config.yaml
model: "sound classifier"
dataset: "single notes of musical instruments (NSynth)"
train_examples: 184686
time_shift_ms: 50
n_mels: 64
hop_length: 160
input: "mfcc"
spec_augment: false
win_length: 512
targets: ["source", "note"]
num_classes: [3, 94]
arch: "transformer"
norm: "layernorm"
norm_position: "pre"
activation: "relu"
mlp_ratio: 6
head_dim: 48
fused_qkv: false
bias: "none"
qk_norm: false
parallel_block: false
inner_norm: false
drop_path: 0.05
subsampling: 2
layers: 12
width: 320
positions: "relative_bias"
pooling: "attention"
label_smoothing: 0.2
loss: "binary_cross_entropy"
head_dropout: 0.2
init: "xavier_uniform"
residual_init: "none"
optimizer: "soap"
beta2: 0.999
lr: 0.003
beta1: 0.9
shampoo_beta: 0.999
eps: 1e-08
precondition_frequency: 25
max_precond_dim: 1024
one_sided: false
adamw_lr_other_params: 0.0018
steps: 2800
batch_size: 64
epochs: 1.0
lr_schedule: "wsd"
decay_fraction: 0.2
final_lr_fraction: 0.01
warmup_steps: 140
weight_decay: 0.1
adamw_weight_decay_other_params: 0.01
Rows from block 8 of a small sound classifier, named by matrix and row number. Rows with one number belong to one neuron. Each number is 128 + 24 x the weight over its row's rms, rounded and kept within 0 to 255. All counts start at 0.
After each neuron's rows are labels from the 100 clips, of 14976, where the neuron reaches its highest value: "responds to" is what is common among them. Only what is clearly more common there than usual is listed. The data: single notes of musical instruments (NSynth).
# fc1: MLP up (model.blocks.8.mlp.fc1.weight, 1920x320), inputs 160-239
# fc2: MLP down (model.blocks.8.mlp.fc2.weight, 320x1920, transposed), outputs 160-239

fc1.696 [ 82 130 144 126 122 104 137 146  74  96 140 114 121 134 133 126 130 103  87 133 149 144 129 123 129 116 103 131 125 111  99 150 100 129 108 123 168  86 116 111 153 135 164 109  75 162 140 128 149 132 127  98 129 116 105 104 103  72 147 137  82 187 106 145 120 158 120  97 127 132  95 128 133 133 123 123  95 139 114 110]
fc2.696 [116 123 113 131 114 154 142  92 181 147  83 134 135  94 100 143 170 153 154  82  90 128 146 110 138 130 129 151 161 148 128 129 102 146  62 136 118 167 160 142 127 110 141 151 131  94  89 121 150 171 139 127 128 121  86 117 126 115 131 134 118 102 137  90 163  87 106 129 123  94 112 121 128 131 111 152 122 154 135 117]
responds to: octave 4; pitch class A; note: A4

fc1.147 [121 150 122 150 129 118 123  88 101 128 128 134  75 143 116 127  94 126 157 185 157 161 134 106 128 148 117  91 154 125 139 111 163 115 167 141 106 148 121 101 119 156 122 112 150 131 135 158 116 116 116 121 124 105 204  85 130  96 109 114 130 147 129 154  88 157 146 152 106 163 125  66 126 132  98 120 132 160 124  98]
fc2.147 [127  72 125 170 103 110 129 119 169 170  87 154 138 116 141 134 108  88 135  78 110 127 133 153 111 115 154 172 154 133 115 130 171 132 136 100 137 132 146 116  92 144 140 120 126 129 142 110 136 136 104  98 117 125 157 117 102 129 155  88  85  80  90 105 127  93 156 147 108 104 150 159 117 112  89 135 149 120 132  82]
responds to: pitch class A; octave 2; note: A2

fc1.215 [164  63 107 152  70 135 139 142 133 160 136 185 104 114 169 118  63 105  91 142  84 114  99 146 130 124 101 159 124 137 137 174 125 129 167 161 119 154 109 152 133 130 193 117 107 134 177 114 121  99 152 141 148 137 120 115 118 133  73 134  97  89 131 147 142 126 135 137 108 147 114  75 153  89  88 141 158 122 132 108]
fc2.215 [145 174 109 158 123 175 153 172 169 140  93 124 143 129 132 125 171 100 142 127 125 114  72 160 119 155 122 103 163 100 114 130 133 139 108 131 143 112 114 120  98 181 120 106 141 120 146 145 154 158 129 142 113 182 143 111 128 116 106 104 113 138 144 157 159 152 133 111 138 168 114 109 120 120 143  93 118 161 119 158]
responds to: pitch class B; octave 5; note: B5

fc1.659 [161 134 147 155 131 152 135 129 150 104 199 159  56  91 116 133 118 148 133 137 155 124 151 171 103 110 176 147 115 114 113  91 142 128 165  84 115 137 140 122  89 115 147 119 109 148 101 127 144 123  87 118 115 134 128 146 150 109 150 116 133  79 120 137 140 134 136 117 100 129 100  63 154 132 176 123 140  79 111  88]
fc2.659 [118 132 119 123 124 146 128 139 146  80 136 114 177 135 163 155 154 104 129 167  80  97 143 108 128 140 142 135 113 136 149 126 162 150 101 131 145 146  78  86 139 132 149  74 109 126 136 149 118 152 140 153 135 160 122 128 103 103 124 116 103 119 121 156 142  96 110 100  88 126 122 128  77 160 171 134 117 116 151 150]
responds to: pitch class D; octave 5; note: D5

fc1.634 [112 126 124 154 122 129 125 151 121 114 113 128 132 130 122 116 164 112 140 138 122 141 149 137 128 193 106  99 173 105  91 145 129 114  96 169 122 156 120 100 141 157 109  84  84 178  98 109 111 127 134 107 128 107 112 129 139 139 165  77 132 123 115 135 137 144 100 140 120 130 115 142 123 162  99  50 110 162  76 111]
fc2.634 [120 130  88 116 120 177 150 127 174 154 108 105 137 141 146 142 124 142 127 104 112 116 150 121 110  79  99 131 141 138 125  76 104 144  54  78 140 115 141 104  92 132 103 173 136 103 105 139 133 159 114 134 131 142 116 126 119 141  99 137 121 152 141 101 126 106 114 132 133 120 115 148  98 137 127 173 107 157 136 132]
responds to: pitch class D#; octave 4; note: D#4

fc1.514 [135 126 107 100  99 103 105 134 139 121 120 147 138 145 107 145 115 150 128  95  96 140 148 111 138 134 101 132 129 127  93 182  95 123 128 152  91 101 109 123 126 121 138 144 111 111 135  86 119 136 153 131 154 114 145  92 108  99  85 151 139 156  83 151 141 148 131 133  87 129 162 155  79 158 131  90  86 136 129 156]
fc2.514 [109 159  81 108 124 156 144 170 169 120 112 124 125 130 126 132 132 119 151 105 105 115 110 118 112 147 113 154 147 109 104 102 136  68  65 115 168 121 123 104  94 160 123 141 101 143 102 133 115 110 128 128 111 116 125 125 128 132 154 115  96 103 161 126 150  58 100 110 133 147 103 122 104 118 121 147  81 132 147 155]
responds to: pitch class D#; octave 3; note: D#3; note: D6

fc1.578 [161  72 110 161 118 124 109 148 118 108 123 138 131 124 163 145 103 144 109 124 102 166 106 115 142  87 114 142 105 141 138 144 132 126 132 150  99 121 142 122 118 134 106 110 138 106 110 100 152 146  90 123 133 109 153  65 145  83 148 151  78 149  89 103 145 128 155 132 103 147 101  86  90 119 103 146 143 130 100 148]
fc2.578 [121 115 103 128 126 163 111 100 145 111 125 115 147  85 154 150 153 109 140  95 100 111 121 150 154 160  94  83 192 114 148 171 108 122  91 174 165  89 137 112 114 168 117 104 172 135 154 146 153 127 127 109 130 114 129  79 110 124 100 128 114 128 123 153 184 121  88 123 146  78 100 178 122 130 115 125 131 147 104 123]
responds to: pitch class D; octave 3; note: D3

fc1.318 [ 56 130 168 115 129 133 127 112 110  99 102 144 118 112 148 139 117 128 120 121 122 166 119 137 160 145 102 112 104 123  92 109  97 135 160  96 151 130 162 118 129 186  98 155 114 158  90 135 170 151 142 167 138 128 153 112 131 123 108 152  94 147  65 106 120  91 126  74 146 119 105 143 160 106 139 123 112 130 188 132]
fc2.318 [124 102  56 125 135 169 119 157 189 156 109 124 148 154 147 187 140 139 127 111 175 139 116 119 133 131  84 140 146 135 128 101 105 118  91 156 135 140 151 122 122 163  99 139 145 117 137 129 120 130 126 102  98 146  64 108 128 137 170 120 113  90 123 169 154 106 108 134 131 123 120 128 142 141 115 129  96 156 157  96]
responds to: pitch class E; octave 5; note: E5

fc1.453 [152 146 118 129 116 124 128 141 119 101 173 130  89 118 190 151 127 149 103 107 108 127  77 144 127 123 136 147 126  97 139 170 102 116 145 132  98 111 115 134 116 135 133 128 129  97 169 141 150 122  96 143 125 100 140 149 120  71 195 155 135 138 104 172 127 188 133 109 123 122 121 143 133 154 124 159 126 122 103  89]
fc2.453 [143 174  82  97 107 163 131 169 180 147  89 113 126 157 115 130 173 114 133 158 136 102 187  89 124 151 119 123 147 129 100  89  78 151 102 105 105 170  98 123 133 137  98 118  97 120 117 153 145 150 115 151  96 150 110 126 135 137 114 118 119 121 156 123 143  74 120 130 139 154 103 130  91 120 155 119  97 161 105 167]
responds to: pitch class E; octave 2; note: E2; pitch class: B

fc1.639 [143  89 124 124 134 146 133 165 163 121 126 125 111 123 151  87 141 174 144 132 105 137  90 124 108 126 102 136 138 122 107 161 133 119 116 175 165 100 117  78 164 112  84 113 137 151 112 125 111 160 129 116 164 103 135  92 123 162 178 172 110  97 126 224 126 141 169  95 139 141 152 107 126 130 143  99 133 137  73 107]
fc2.639 [107 159  91 142  98 162 112 101 150 148  85 135 117 146 125 188 136 136 136  98 135 122 161 121 101 120 129 118 181 118 103  85 108 170  66  99 130 127 133 138  81 154 123 141 135 120 136 152 162 112 116 134 120 155  97 137 137 135 104 121 118 181 106  78 133 102 116 152 114 115  99 175 101 124 140 177  93 146 122 132]
responds to: pitch class E; pitch class A; note: E6; note: A3

fc1.724 [ 80 125 135 110 136 103 137 148 110 105 155 119 171 118 131  95 114 148  87 186 154 125 129 108 114 159  92 116 113 191 107 126 140 144 159 144 114 157 128 129 106 110 125 154 138 106 152 150 122 138  93 117 139 115 131 159 116  89 114 133 122 127 101 130 119 134 163 114 171 116 137 114 143 137 144 166 118 154 137 116]
fc2.724 [ 92 121 118 135 154 168 141 139 146 125 119 123 133 124 111 171 140 123 122 142 115 107 102 152 157 143 147 118  96 142 138 148 131 123  92 163 122 126 112  72 108 132  98 139 160 143  97 171 132 143 105 116 152  92 142 121 128 117 116 119 112 135 103 159 188 135 140  85 148 140  64 146  69 140 152  80  87 123 120 116]
responds to: source: acoustic; octave 4; pitch class B; note: A#4

fc1.503 [119 114 125 154 101 142 120 125 150  53 116 149 116 130 133 100 170 143 116 130 177 103  77 141 108 164 114 144 170  83 102 196 130 143 130 196 177 118 122  85 159 113  98  66 143 147 136 119 142 126 155 128 136 114 130  85 136 127 140 105 138 113 109 162 160 173 101 102 101 131 111 129 119 140 138 111 148 139 144 124]
fc2.503 [134 155  94 101 137 165 149 132 183 182 129 117 134 123 151 161 136 101 161 100 108 142 166 117 110  97 116 111 142 133 136  80  85 138  77  49 125 162 131 124  96 149 124 164  92 113 122 121 123 120 130 118 140 155 123 142 123 124 124 174 118 151 150  92 118  97  93 135 138 154 133 160 102 132 116 124  93 149 116 126]
responds to: pitch class A; note: A4; octave 7; note: F#7

fc1.317 [190 109 149  79 130 105 137 129 144 133 105 124 106 162 150 123 128 167 108 147 140 180  80 113 125 146  75 100 168 131 116 131 103 101 166 127 134 136 141 170  88 152 112 158  83 120 132 152 125 179  83 108 104 105 119 163 137  59 149 112 114 126 153 123 151 128  87  83 144 116 134 170 115 107 110 176 129 127 119 113]
fc2.317 [145 153 153 166 158 181 142 136 165 111  48 138 125 116  86 128 117 121 139 116 111  71 139 104 130 160 138 116 154  90 118  93 135 152 121 182 108 128 133 143 119 107 128 138 128 147 124 137 122 163 111 133 154 154  70 136 162 119 135 154 119 133 136 135 129 122 117 107 171 157  79 125 104 165 139 101  79 145  94 133]
responds to: pitch class B; octave 7; note: B7

fc1.635 [129 115  94 134 125 108 138 127 140  84 141 143 108 106 139 124 146 150 132 124 104 116 134 154 189 124 102 162 112 127  85 122 139 178 125 128 151 135 168 104 120 111 134 147  64 147 140 107 126 131 164 166 159  55 140 184 146 150 115 100 140 122 110 129 136 166 159 143 151 120 131  78 180 175 130 136 139 130 156 126]
fc2.635 [140 112 105 145 117 140 102 168 168 108  99 130 111 139 139 151 132 127 155 132 109  93  96  99 100  91  97 114 164 140 128 103 116 156 132 151 183 115  96  91  84 146 138 140 124 130 121  83 164 194 101 134 135 138 148 160 170 123 125  88 127 138 121 175 163 110 104 125 159 138  94 125  98 114 139 115  92 173 139 139]
responds to: source: acoustic; octave 5; pitch class F; note: F5

fc1.98 [162 101 154 109 120 148 111 149 120 103  97  91 108 149 116 105 103 154  78 171 127  91 126  99  98  97 110 146 119 164 153 138 151 184 158 114 157 124 178 138 113 145 132 178 156 113 191 139 111 118 118 164 178 115 144 143 133  97 109 141 108 165 134 130 119 140 138 140 112 100 152 151 130 150 133 138 118 126 150 124]
fc2.98 [139 127  78 124 118 138 117 160 121 106 111 163 123 120 138 124  93  79 145 143 121 111 157 123 135 117 107 156 165  86 109 157 135 102 113 110 123 123 156 103 115 121 139 127 145 147 127 136 154 157  93 132 153 126 124 141 140 116 124 119  92 142 184 111 145 114 109 130 116 138  93 154 101 125 125 132 131 144 145 154]
responds to: source: acoustic; pitch class G#; octave 4; note: G#4

fc1.14 [125 104 119 135 104 113  98 113 136 157 129 135 102 102 165 121 112 138 114 130 155 144 135 102 114 141  56 175 123  79 155 133 155 106 161 124  97 130 175 155 104 128 175 105  60 109 143 105 124 121 128 101 115 151 125 133 154 139 105 103 103 118 140 122 123 137 143 129 144 138 151 118 124 105  83 116  94 138 106 136]
fc2.14 [ 82 116 109 141  96 167 186 169 158 111 102 156 149 123 108 141 146  86 130 119 116 128 147 115 118  92 135  95 122 141 105 138  94 154 107 131 127 135 129  72 105 100 103 156 107  96 111 115 149 172 119 114 110 164 123 139 145 147 154 148 141 143 105 113 183 110 124 128 144 151 131 127 116 181 148 132  98 132 143 152]
responds to: pitch class B; octave 3; note: B3; organ

fc1.327 [109 125 142 116 110  90 154 148 109  63  87 172 111 134 150 177 104 144 128 123 131 169 107 164 189 114 136  87  93 128  81 102 131  90 139 134 147 109 124 141 138 131  94 131 147 155 121 136 113  93 173 127 155  86 163 103 122 111 114 143 130 111 138 184  99 120  86 116 117 107 146 119 134 133 114 145 125 151 183 130]
fc2.327 [108 130  72 145 115 114 138 129 175 122  98 110 110 124 174 124 106 106 157 131 146 141 110 126 138 126 133 131 191 104 108 149 139 120 111 135 119 121 142  84 118 175 122 139 164 153 132 124 146 137 143 157 133 116 103 148 146 132 123 170 109 138 165 140 100 107 124 121 157 136 122 154 129 162 146  85 128 153 136 132]
responds to: pitch class E; octave 5; note: E5

fc1.48 [119 113 117  99 166 151 102 168 153 159 147 122 113  89 141  81 135 146  78 123 211 103 126 133 152 160 131 116 125 163  93 154 169 144 162 119 150 149 145 115 137 130 152 139 143 158 115 149 153 147 109 112 129  95 147  77 126  79  81 115 150 100  68 137 143 151 112 121 144  97 105  95 165 104  93 136 139 116 115 127]
fc2.48 [102 149 111 137 108 121 163 147 109 130  87 121 129 122 149 183 139  98 148 112 107  88 105 129  92 117 127 123 135 148  84 149 147 144  66 103 175 118 122 134 136 175  78 164 158 115  99 136 133 138 137 118  73 155 133 145 134 105 134 121 119 147 110 109 136 119 128 125 153 165  80 144  81 145 173 140  94 140 110 137]
responds to: octave 4; pitch class A#; note: A#4

fc1.16 [137  99 116 115  68 131 126 109 114 136 191 142 124 140 130 145 103 162 111 138 161 177 132 144 133 133 133 105 104 100 105 134 171  86  93 154 124 149  86 147 114  94  95  87 150 126 117 131 112 115 146 141 147 124  90 102 113 159 165 155 127 138 163 154 124 124 131 152  92 120 121 132 104 138 130 126 160 116  86 124]
fc2.16 [134 151  84 172 123 170 152 115 153 122  90 131 125 116 109 167 105 135 168  90 110 111 137 138 110 164  98 100 175 112 152 140 115 169 121 144 163 116 115 119 111 159 124 103 155 159 102  93 164 120 115 121 138 112 109 143 161 120 131 142 131 121 146 172 135 135 117 119 109 118 107 132  92 135 105 108  92 153 114 124]
responds to: pitch class D; octave 4; note: D4; electronic

fc1.112 [133  96 140 176 109 113 141 138  93  97 184 122 120 115 187 182 143 154 142 127 137 133 123 129 183 150 162 145 139 111 105 107 155 131 162 131 119 138 137 111 171 130 145 103 125 134 114 102 105  92 144 159 124  96 106 122 124 159 138 149 134 144  47 158 154 102 107 107  94  72 135 153 136 130 186 116 150 107 120 115]
fc2.112 [122 113  65 125 131 155 128 122 152 144 132  85 159 153 129 149  88 139 120 130 128 119 128 171 124 130 121  91 145 107 148 136  86 133  96 112 112 147 100 120 107 153 135 128 139  97 117 147 161 130 119 131 179 147 105 107 132 138 139 149 133 141  95 153 126 118 101 114 132 136 135 105  67 153 163  98  85 183 123 148]
responds to: pitch class D; octave 5; note: D5

fc1.600 [164  95 169 110 116 116  98 129 144 159  85 158 133 134 158 127 118 135  94 121 112 109 132 126 110 112 115 153 120 142 150 135 102 113 178 179 127 189 135  96 169 132 132 122 108 174 142  97 136 167 153 109 168 152 114 114 105 162  99  93 129 114 134 166 142 165 149 151  92 174 125 153 117 126 121 108 120 110 137 136]
fc2.600 [117 152  89 157 103 108 133 123 171 121 125 112 140 113 155 152 148  90 142 143 129 113 124 159 130 121 138 113 159 145 123 148 111 140 127 167 122 117 113 111  95 186 138  97 112 134 130 156 176 129  93 108 101 162 111 117 106 126 112 140 133 133 112 167 105 170 107 135 132 140 140 115 127 151 142  93 107  95 180 135]
responds to: pitch class B; octave 5; note: B5

fc1.742 [138 112 140 154 108 129 117 117 132 126 132 149  97 120 149 120 112 100 158 147 114 121 120 135 138 136 120 122 109 147 129 140 163 116 150 139  88 134 171 169 117 131 132  72  79 106 176 138  84 101 110 116 195 125 121 139 118 143  85 118 157 105 138 134 106 162 119 132  89 138 106  93 112  83 163 140 118  84 146  84]
fc2.742 [136 159 102 167 121 175 114 142 116 142  80 105 122 142 167 153 135 110 145 129 146  89 115 132 106 122 123 123 139 108 101 149 164 153 112 168 165 141 112  86 131 152 110  99 112 106 172 124 146 169 109 130 150 141 134 108 104 155 153 135 111 143 148 158 156 122 167 156 130 155 176 124 131 156 178 110 100 126 106 150]
responds to: pitch class B; octave 6; note: B6

fc1.120 [131 124 128 138 100  98  72 142 122 147 113 140 129 152 165 185 112 115 127 111 166  95 106 129 151  94 148 156 116 118 127 148 158  43 152 127 129 117  85 109  86 167  98 102 141 153 152 131 100 120 112 115 136 155 128 111 130 128 173  88 174  79 124 209 119 144 158 152 106 125 148  90 148 158 171  95 182 126  96 118]
fc2.120 [ 85 116  87 178  86 153 145 137 151 152  81 150 145  98 131 179 120 135 131  88  71  94 127 120 119 109 111 116 136 144  90 134 131 168 107 115 150 104 127 120 124 146 108 138 108 100 118 177 105 141 116 150 124 160 121 171 111 124 127 126 119 147 166 116 140  91 125 160 116 129 120 142 116 165 126 125 110 170 138 136]
responds to: pitch class D; octave 4; note: D4

fc1.650 [122 154 139 119 128 101 159 101  91 119 115 112 121 149 104 151  70 125 117 187 119  98 128  90 152 135 165 110  98 150 139 100 140 157 114  79 134 152 155 121 103 115 124 133 142 117 149 135 147 112  99 132 133 175 179 134 126 143  95 118 117 137 119 109  82 134 161 178 141 120 146 120 123 153 120 155 205 120 129 147]
fc2.650 [135 125 157 161  75 166  78 161 165 145  80 130 150 104  97 140 126  99 112 112 137  96 142  97 141  96 126 124 137 131 118 118 148 160  94 152 178 126  98 109 101 123 125 162  85 122 134 116 112 151 119 133 139 139 126 115 127  97 151 149 113 135 118 138 135 147 158 134 150 118 107 104 143 120 123 123 126 134  98  91]
responds to: pitch class A; pitch class F; note: A2; note: F5

fc1.686 [137 142 136 123 125 109 109 163 154  97 134  97 157 155 108 137 132 146 154 144 107 112 116 104 142 120 106  98 109  76 112 123  77 133 137 105 102 129 122 113 147 140 107 145 161 139 125 122 115 112  91 150 129 124 114 111 154 126 102 153 116  90 115 130  94 127 137 106 146 110 144 121 187 109 129 122 154 119 117 148]
fc2.686 [154 108  95 132 103 182 162 172 154 108  90 129 158 118 144 164 147 102 121 117 153  85 110 162 136 105  63 188 169 128 127 158 133 153 100 131 103 125 125  94 136 172 135 128 137 143 127 114  94 144 156  93 116 168  70 148 138 121 150  95 137 157 121 128 106 131 105 123 106 124 111 146  69 139 134 103 123 125 148 142]
responds to: pitch class A; octave 7; note: A7; pitch class: G#

fc1.356 [128 110 142 180 134 158 114 144  90  71 144 109 162 156 155 150 125 142 110 168 131 144  63 115 117 141 156  65 114  99 147 179 147 101 118 117 112 122  98 177 122 117 126  73 142 161 135 141 109 156 141 130 129 125 147 133  94 117 142 100 127 138 157 119 125  92 155  90 111 124 148 123 115 117 130 161 126 163 129 148]
fc2.356 [168  91 120 145 141 141 133 147 139 163 148 158  97 143 112 113 123 112 162  96 139 106 119 133 120 133 149 168 159 123 110  83 126 171 131 149 148 133 142  68 142 155  87 143 132  79 120 150  98 149 159 103 163 156 135 135 134 106 111 130  98 139 168 142 179 155 169 163 155 136 153 160 101 153 157  97 131 132 117 139]
responds to: pitch class A; note: A2; pitch class: C; octave 8

fc1.39 [139 102 159 168 107 104 117 135  89 111 168 131 137 141  96 136 112 160 117  85 142 147  92 195 129  84 112 174 150 111  92 116 162 157 134 128 108 131 105 133 111 137 100 120 131 145 130 136  96 130 132 133 104 120 111 141 122  90 137 150 136 158 165 132  99 149 126 156 137 117 112 131 142 152 131 158 128 154 110  81]
fc2.39 [167 108  94 121  94 164 114 110 175 141 147 151 116 118 136 136 108 146 142  82 134 112 146 149 120 160 127 109 152 131 104 149 154 163  94 100 180 144 151 123 101 124  94 129 114 109 125 138 144 156 107  87 169 158 104 128 172 124 120 121 109 142 165 137 109 112 144  99 117  91 121 144  93 130 160 108 153 157 138 137]
responds to: octave 4; pitch class C#; note: C#4; instrument family: organ

fc1.376 [ 76 125 143 132 142  88 120 104 132 146 101 147 117 120 113  99 134 132 105 130 150 116 119  83 135 150 119 116 102 134 114 152 152 148 143 129 105 157 124 153 119 124  94 147 125 105 100 161  92  96 159 149 147  72 114 115 123  92  91 163  84 133 122 146 139 100 141  85  96 136 107 187 137  84 117 132 139  84  76 181]
fc2.376 [106 135 163 149 110 191 118 156 146 124  99 114 140 105 163 117 133 111 136 116 119  67 128 111  99 143 112 114 152 143 137 142 102 149  77 150 107 119 103  88  98 173 178 146 189 178 107 145 142 130 112 151 128 144 128 171 165 120 129 105 110 115 173 153 152 133  92 121 174 123 111 134  93 124 132  97  83 134 117 142]
responds to: pitch class E; octave 7; note: E7; pitch class A

fc1.368 [100 111 104 136 138 124 127 120 118 139 142 126 135  86 116 151  63 160 150 123 130 120 153 149 124 103 138  99 111 128 109 127 138 132 137 127 118 135 131 181  94 131 157 155 120 121 138 140 134 126 115 137 119 169 118 169 119  98 161 135 170 154 136 156  62 112 145  96 136 121 147  88 115 140 151  85 110 134  94 136]
fc2.368 [109 120 125 121 105 184 139 162 125 120  92 152 162 162 175 208 184 134 124 124 114  96 158 126 127 105  91 142 140 125 110 133 123 138  64 134 167 132 109 111 120 137 140 148 152 122  94 122 137 156 112  79  80 124  78 149 120 139 131 131 109 115 118 110 147 113  99 141 113 148 107 151 130 151 161 127 119 169 109 144]
responds to: pitch class A; octave 3; note: A3; acoustic

fc1.703 [114 112 101 109 127 134 107  97 114 122 113 116  85 174 140 148 149 154 136 135 134 154 120  78 109 160 125 171 180 104 104 196 132  94 119 155 166 147 107 123 130 140  96 108  97 120 138 139  78 111 125 123 157 105 140 114 114 117 135  88 112 146 152 118 137 148  99 141 122 118 137 117 120 144 108 102 130 163 114 146]
fc2.703 [121 117  97 128 117 162 175 140 146 155 126 126 178  94 124 156 121 117 143 112 107 101 139 134  95  77 120 119 127  98 119  84  82 174  75  63 114 125 119 132 100 120 143 140 162  82  97 114 148 149 138 143 134 146 127 106 155 137 131 149 145 142 149 104 135 123 128 121 141 123 144 159 109  90 155 135 117 144 130 115]
responds to: octave 4; pitch class A; note: A4; pitch class: F#

fc1.766 [144 107 100 173 122 185 115 144  97 106 141 118 131 137 136 103 136 131 139 142 122 110 128 121 128 128 150 115 167  55 112 174 139  88 115 202 147 125 111  73 139 160 145  97  85 146 153 108 137 125 161 131 145 144 141 110 137  99 156 138  94 124 109 174 151 157 172 104 123 132 127 130 132 146 113  59 127 147 115 125]
fc2.766 [109 137  99 100 133 141 158 109 192 152  83 127 133 117 142 160 140 123 142  93 110 102 159 133 131 101  86 135 157 140 126  92  90 149  76  70 127 120 129 125  85 133 118 163 145 103  81 137 143 150 131 134 133 115 101 155 123 144 118 128 146 163 120 101 130 110  86 134 144 118 122 174  96 122 132 182 100 143 136 133]
responds to: source: acoustic; octave 3; pitch class F; note: F3

fc1.186 [152 139  94 132 160  93  99 129  93 120 134 168 140 126 141 133  97 144 139  96 108 190  93  92 151 112 102 152 114 121 103 116 173 112 147 185 157 137 148 115 159 126 105 145 159  91 134 120 133 124  83 165 171 111 139 132 177 116 118 154 141 102  90 140 133 141 114 123 111  84  85  93 145 129  82 129 123 148 117  96]
fc2.186 [142 139  67 125 155 119 125 119 181 128 122 111  95 106 146 138 117 124 153 116 139 109 119 127 104 146 135 163 174 129 155 152 133 111  86 145 143 111 128  89  75 147 117 127 167 155 111 119 176 134 156 144 142 119  93 114 130 104 107 133  73 119 150 110 111 151 149 122 120 138 122 155 105 135 111  88 110 154 120  80]
responds to: pitch class D; octave 3; note: D3

fc1.474 [109 136  92 119 158  94 185 172 115  89 142 121 141 101 132 144 161 101 123 101 155 139 102 136 133 168 136 134 145 118  79 160 119 173 149 162 128 168 128 111 124 140 172 165  91 118 123 147  65 136 123 126 131 149 124 105 158 128 101 122 116  95 148 156 127 131  99 146 117  95 180 106 141 114 127 138 156 111 157 132]
fc2.474 [124 133 129 141 135 125 144 180 178 112 137 120 110  87  97 177 158 140 145 114 132  95 110 116 148 119  93 143 162 135 122 128 131 116 109 164 163 155 114  93 104 144 141 121 101 142 175 138 163 104 164 135 140 155  79 139 137 135 162 145 114 154 131 166 129 146  96  97 124 122 123 101 149 181  95 100  88 118 106 118]
responds to: pitch class A; octave 7; note: A7; pitch class: F

fc1.383 [120 132 150  88 128 127 136 110 119 144 120 144 146 115 139 133 117 161 137 148 166  97 103 158 170  99 105 121 142 142 100 148 111 135 165 100 132 124 140 131 133 144 162 125 130 140 116 126 119 137 178 149 150 100 136 138 111  96  72 171 134 131 113 104 105 128 106 106 143 120 156 147 115 121 124 139 134 137 163 160]
fc2.383 [162 107  99 145 100 128 141 140 171 128 101 133 140 149 155 118 100 125 126 131 134 133 122 103 117 157 122 136 143 113  90 125 137 103  98 114 141 132 160 115 100 129  90 108 117 158 143 168 123 128 114 105 115 122  98  86 112 145 133 148 128 130 167 180 130 131  82 154 142 134 116 110 132 122  88  90  99 169 147 145]
responds to: pitch class E; octave 5; note: E5

fc1.168 [145 115  75 120 162  91 125 134  95 113 141 119 120 133 135 139 125 125 139  90  82 138  95 142 114 125 114 142 145 133 117 113 160 137 134 165  94 162 115 129 120 135 134 115  87 119 140 100 139 143 119 108 161 135 160 123 164 103 120 170 138 108 142 138 141 179 129 137 120 116 165 104 107 154 106 120 113  99 118 116]
fc2.168 [127  98 133 142 155 166 182 181 162 111 148 118 165 123 122 183 128  99 142 123  93  99 140 131 106 154 115 173 102 134 121 173 148 126 113 151 156 112  89  59 110 138 107 102 144 123 140 145 113 138  88 120 114 131 109 124 127 127 152 128 121 120 100 141 163 132 128 111 110 116 120 141 135 158 152 119  92 170 136 137]
responds to: pitch class B; octave 6; note: B6

fc1.507 [130 107 122 115 130 123 118 114 148 155 180 134 130 113 174 149  52 130 141 125 117 156  95 157 134 163 160 151  75 113 117 192 143  97 128 131 104 131 126 147 128  81  99 111 149 126 163 153 143 140  93 154 119 114 109 116  87  83 118 148 144 110  81 125  63 155 148 132 106  78  95 132 140 144  89 149 156 121 136 126]
fc2.507 [147 122 155 170 110 150 148 118 134 147 152 103 124 144  92 156 155 179 112 117 126  84 204  92  87 138 127 160 131 129 109 174 125 121 125 165 127  81 153  91 128 122 142 116 131 141  80 130 122 136 117 145 155 112 115 111 133  76 130 118 107 161 134 144 192 156 141 145 137 156 103 149 113 106 117  93  86 146 111 147]
responds to: pitch class E; octave 2; note: E2; organ

fc1.177 [ 92  78 108 110 136 104 172 131 122  85  99 153  66 135 132  92 144 143  98 122 100 101 148 127 129 138 128 141 125 151 111 189 136 126 142 113 132 104 153 101 134 141 169 105  83 152 113 127 115  99 165 107 150 116 138 141 163 165 141 115  31 118  96 139 160  91 123 126 112 127 122 132 131  90 148 114 144 128 133 117]
fc2.177 [133 132  79 125 122 158 179 152 180 167 103  98 119 133 113 120 120 101 119  94 111 114 170 117 108 107 108 133 160 112 116 105 108 160  94 108 109 114 123 133 116 119 111 144 107 133 118 149 162 135 112 147 121 144 126 131 145 137 146 114 101 143 139 145 164 143 109 153 126 154 134 121  62 105 125 132  84 197 134 124]
responds to: octave 4; pitch class G; pitch class F; note: F4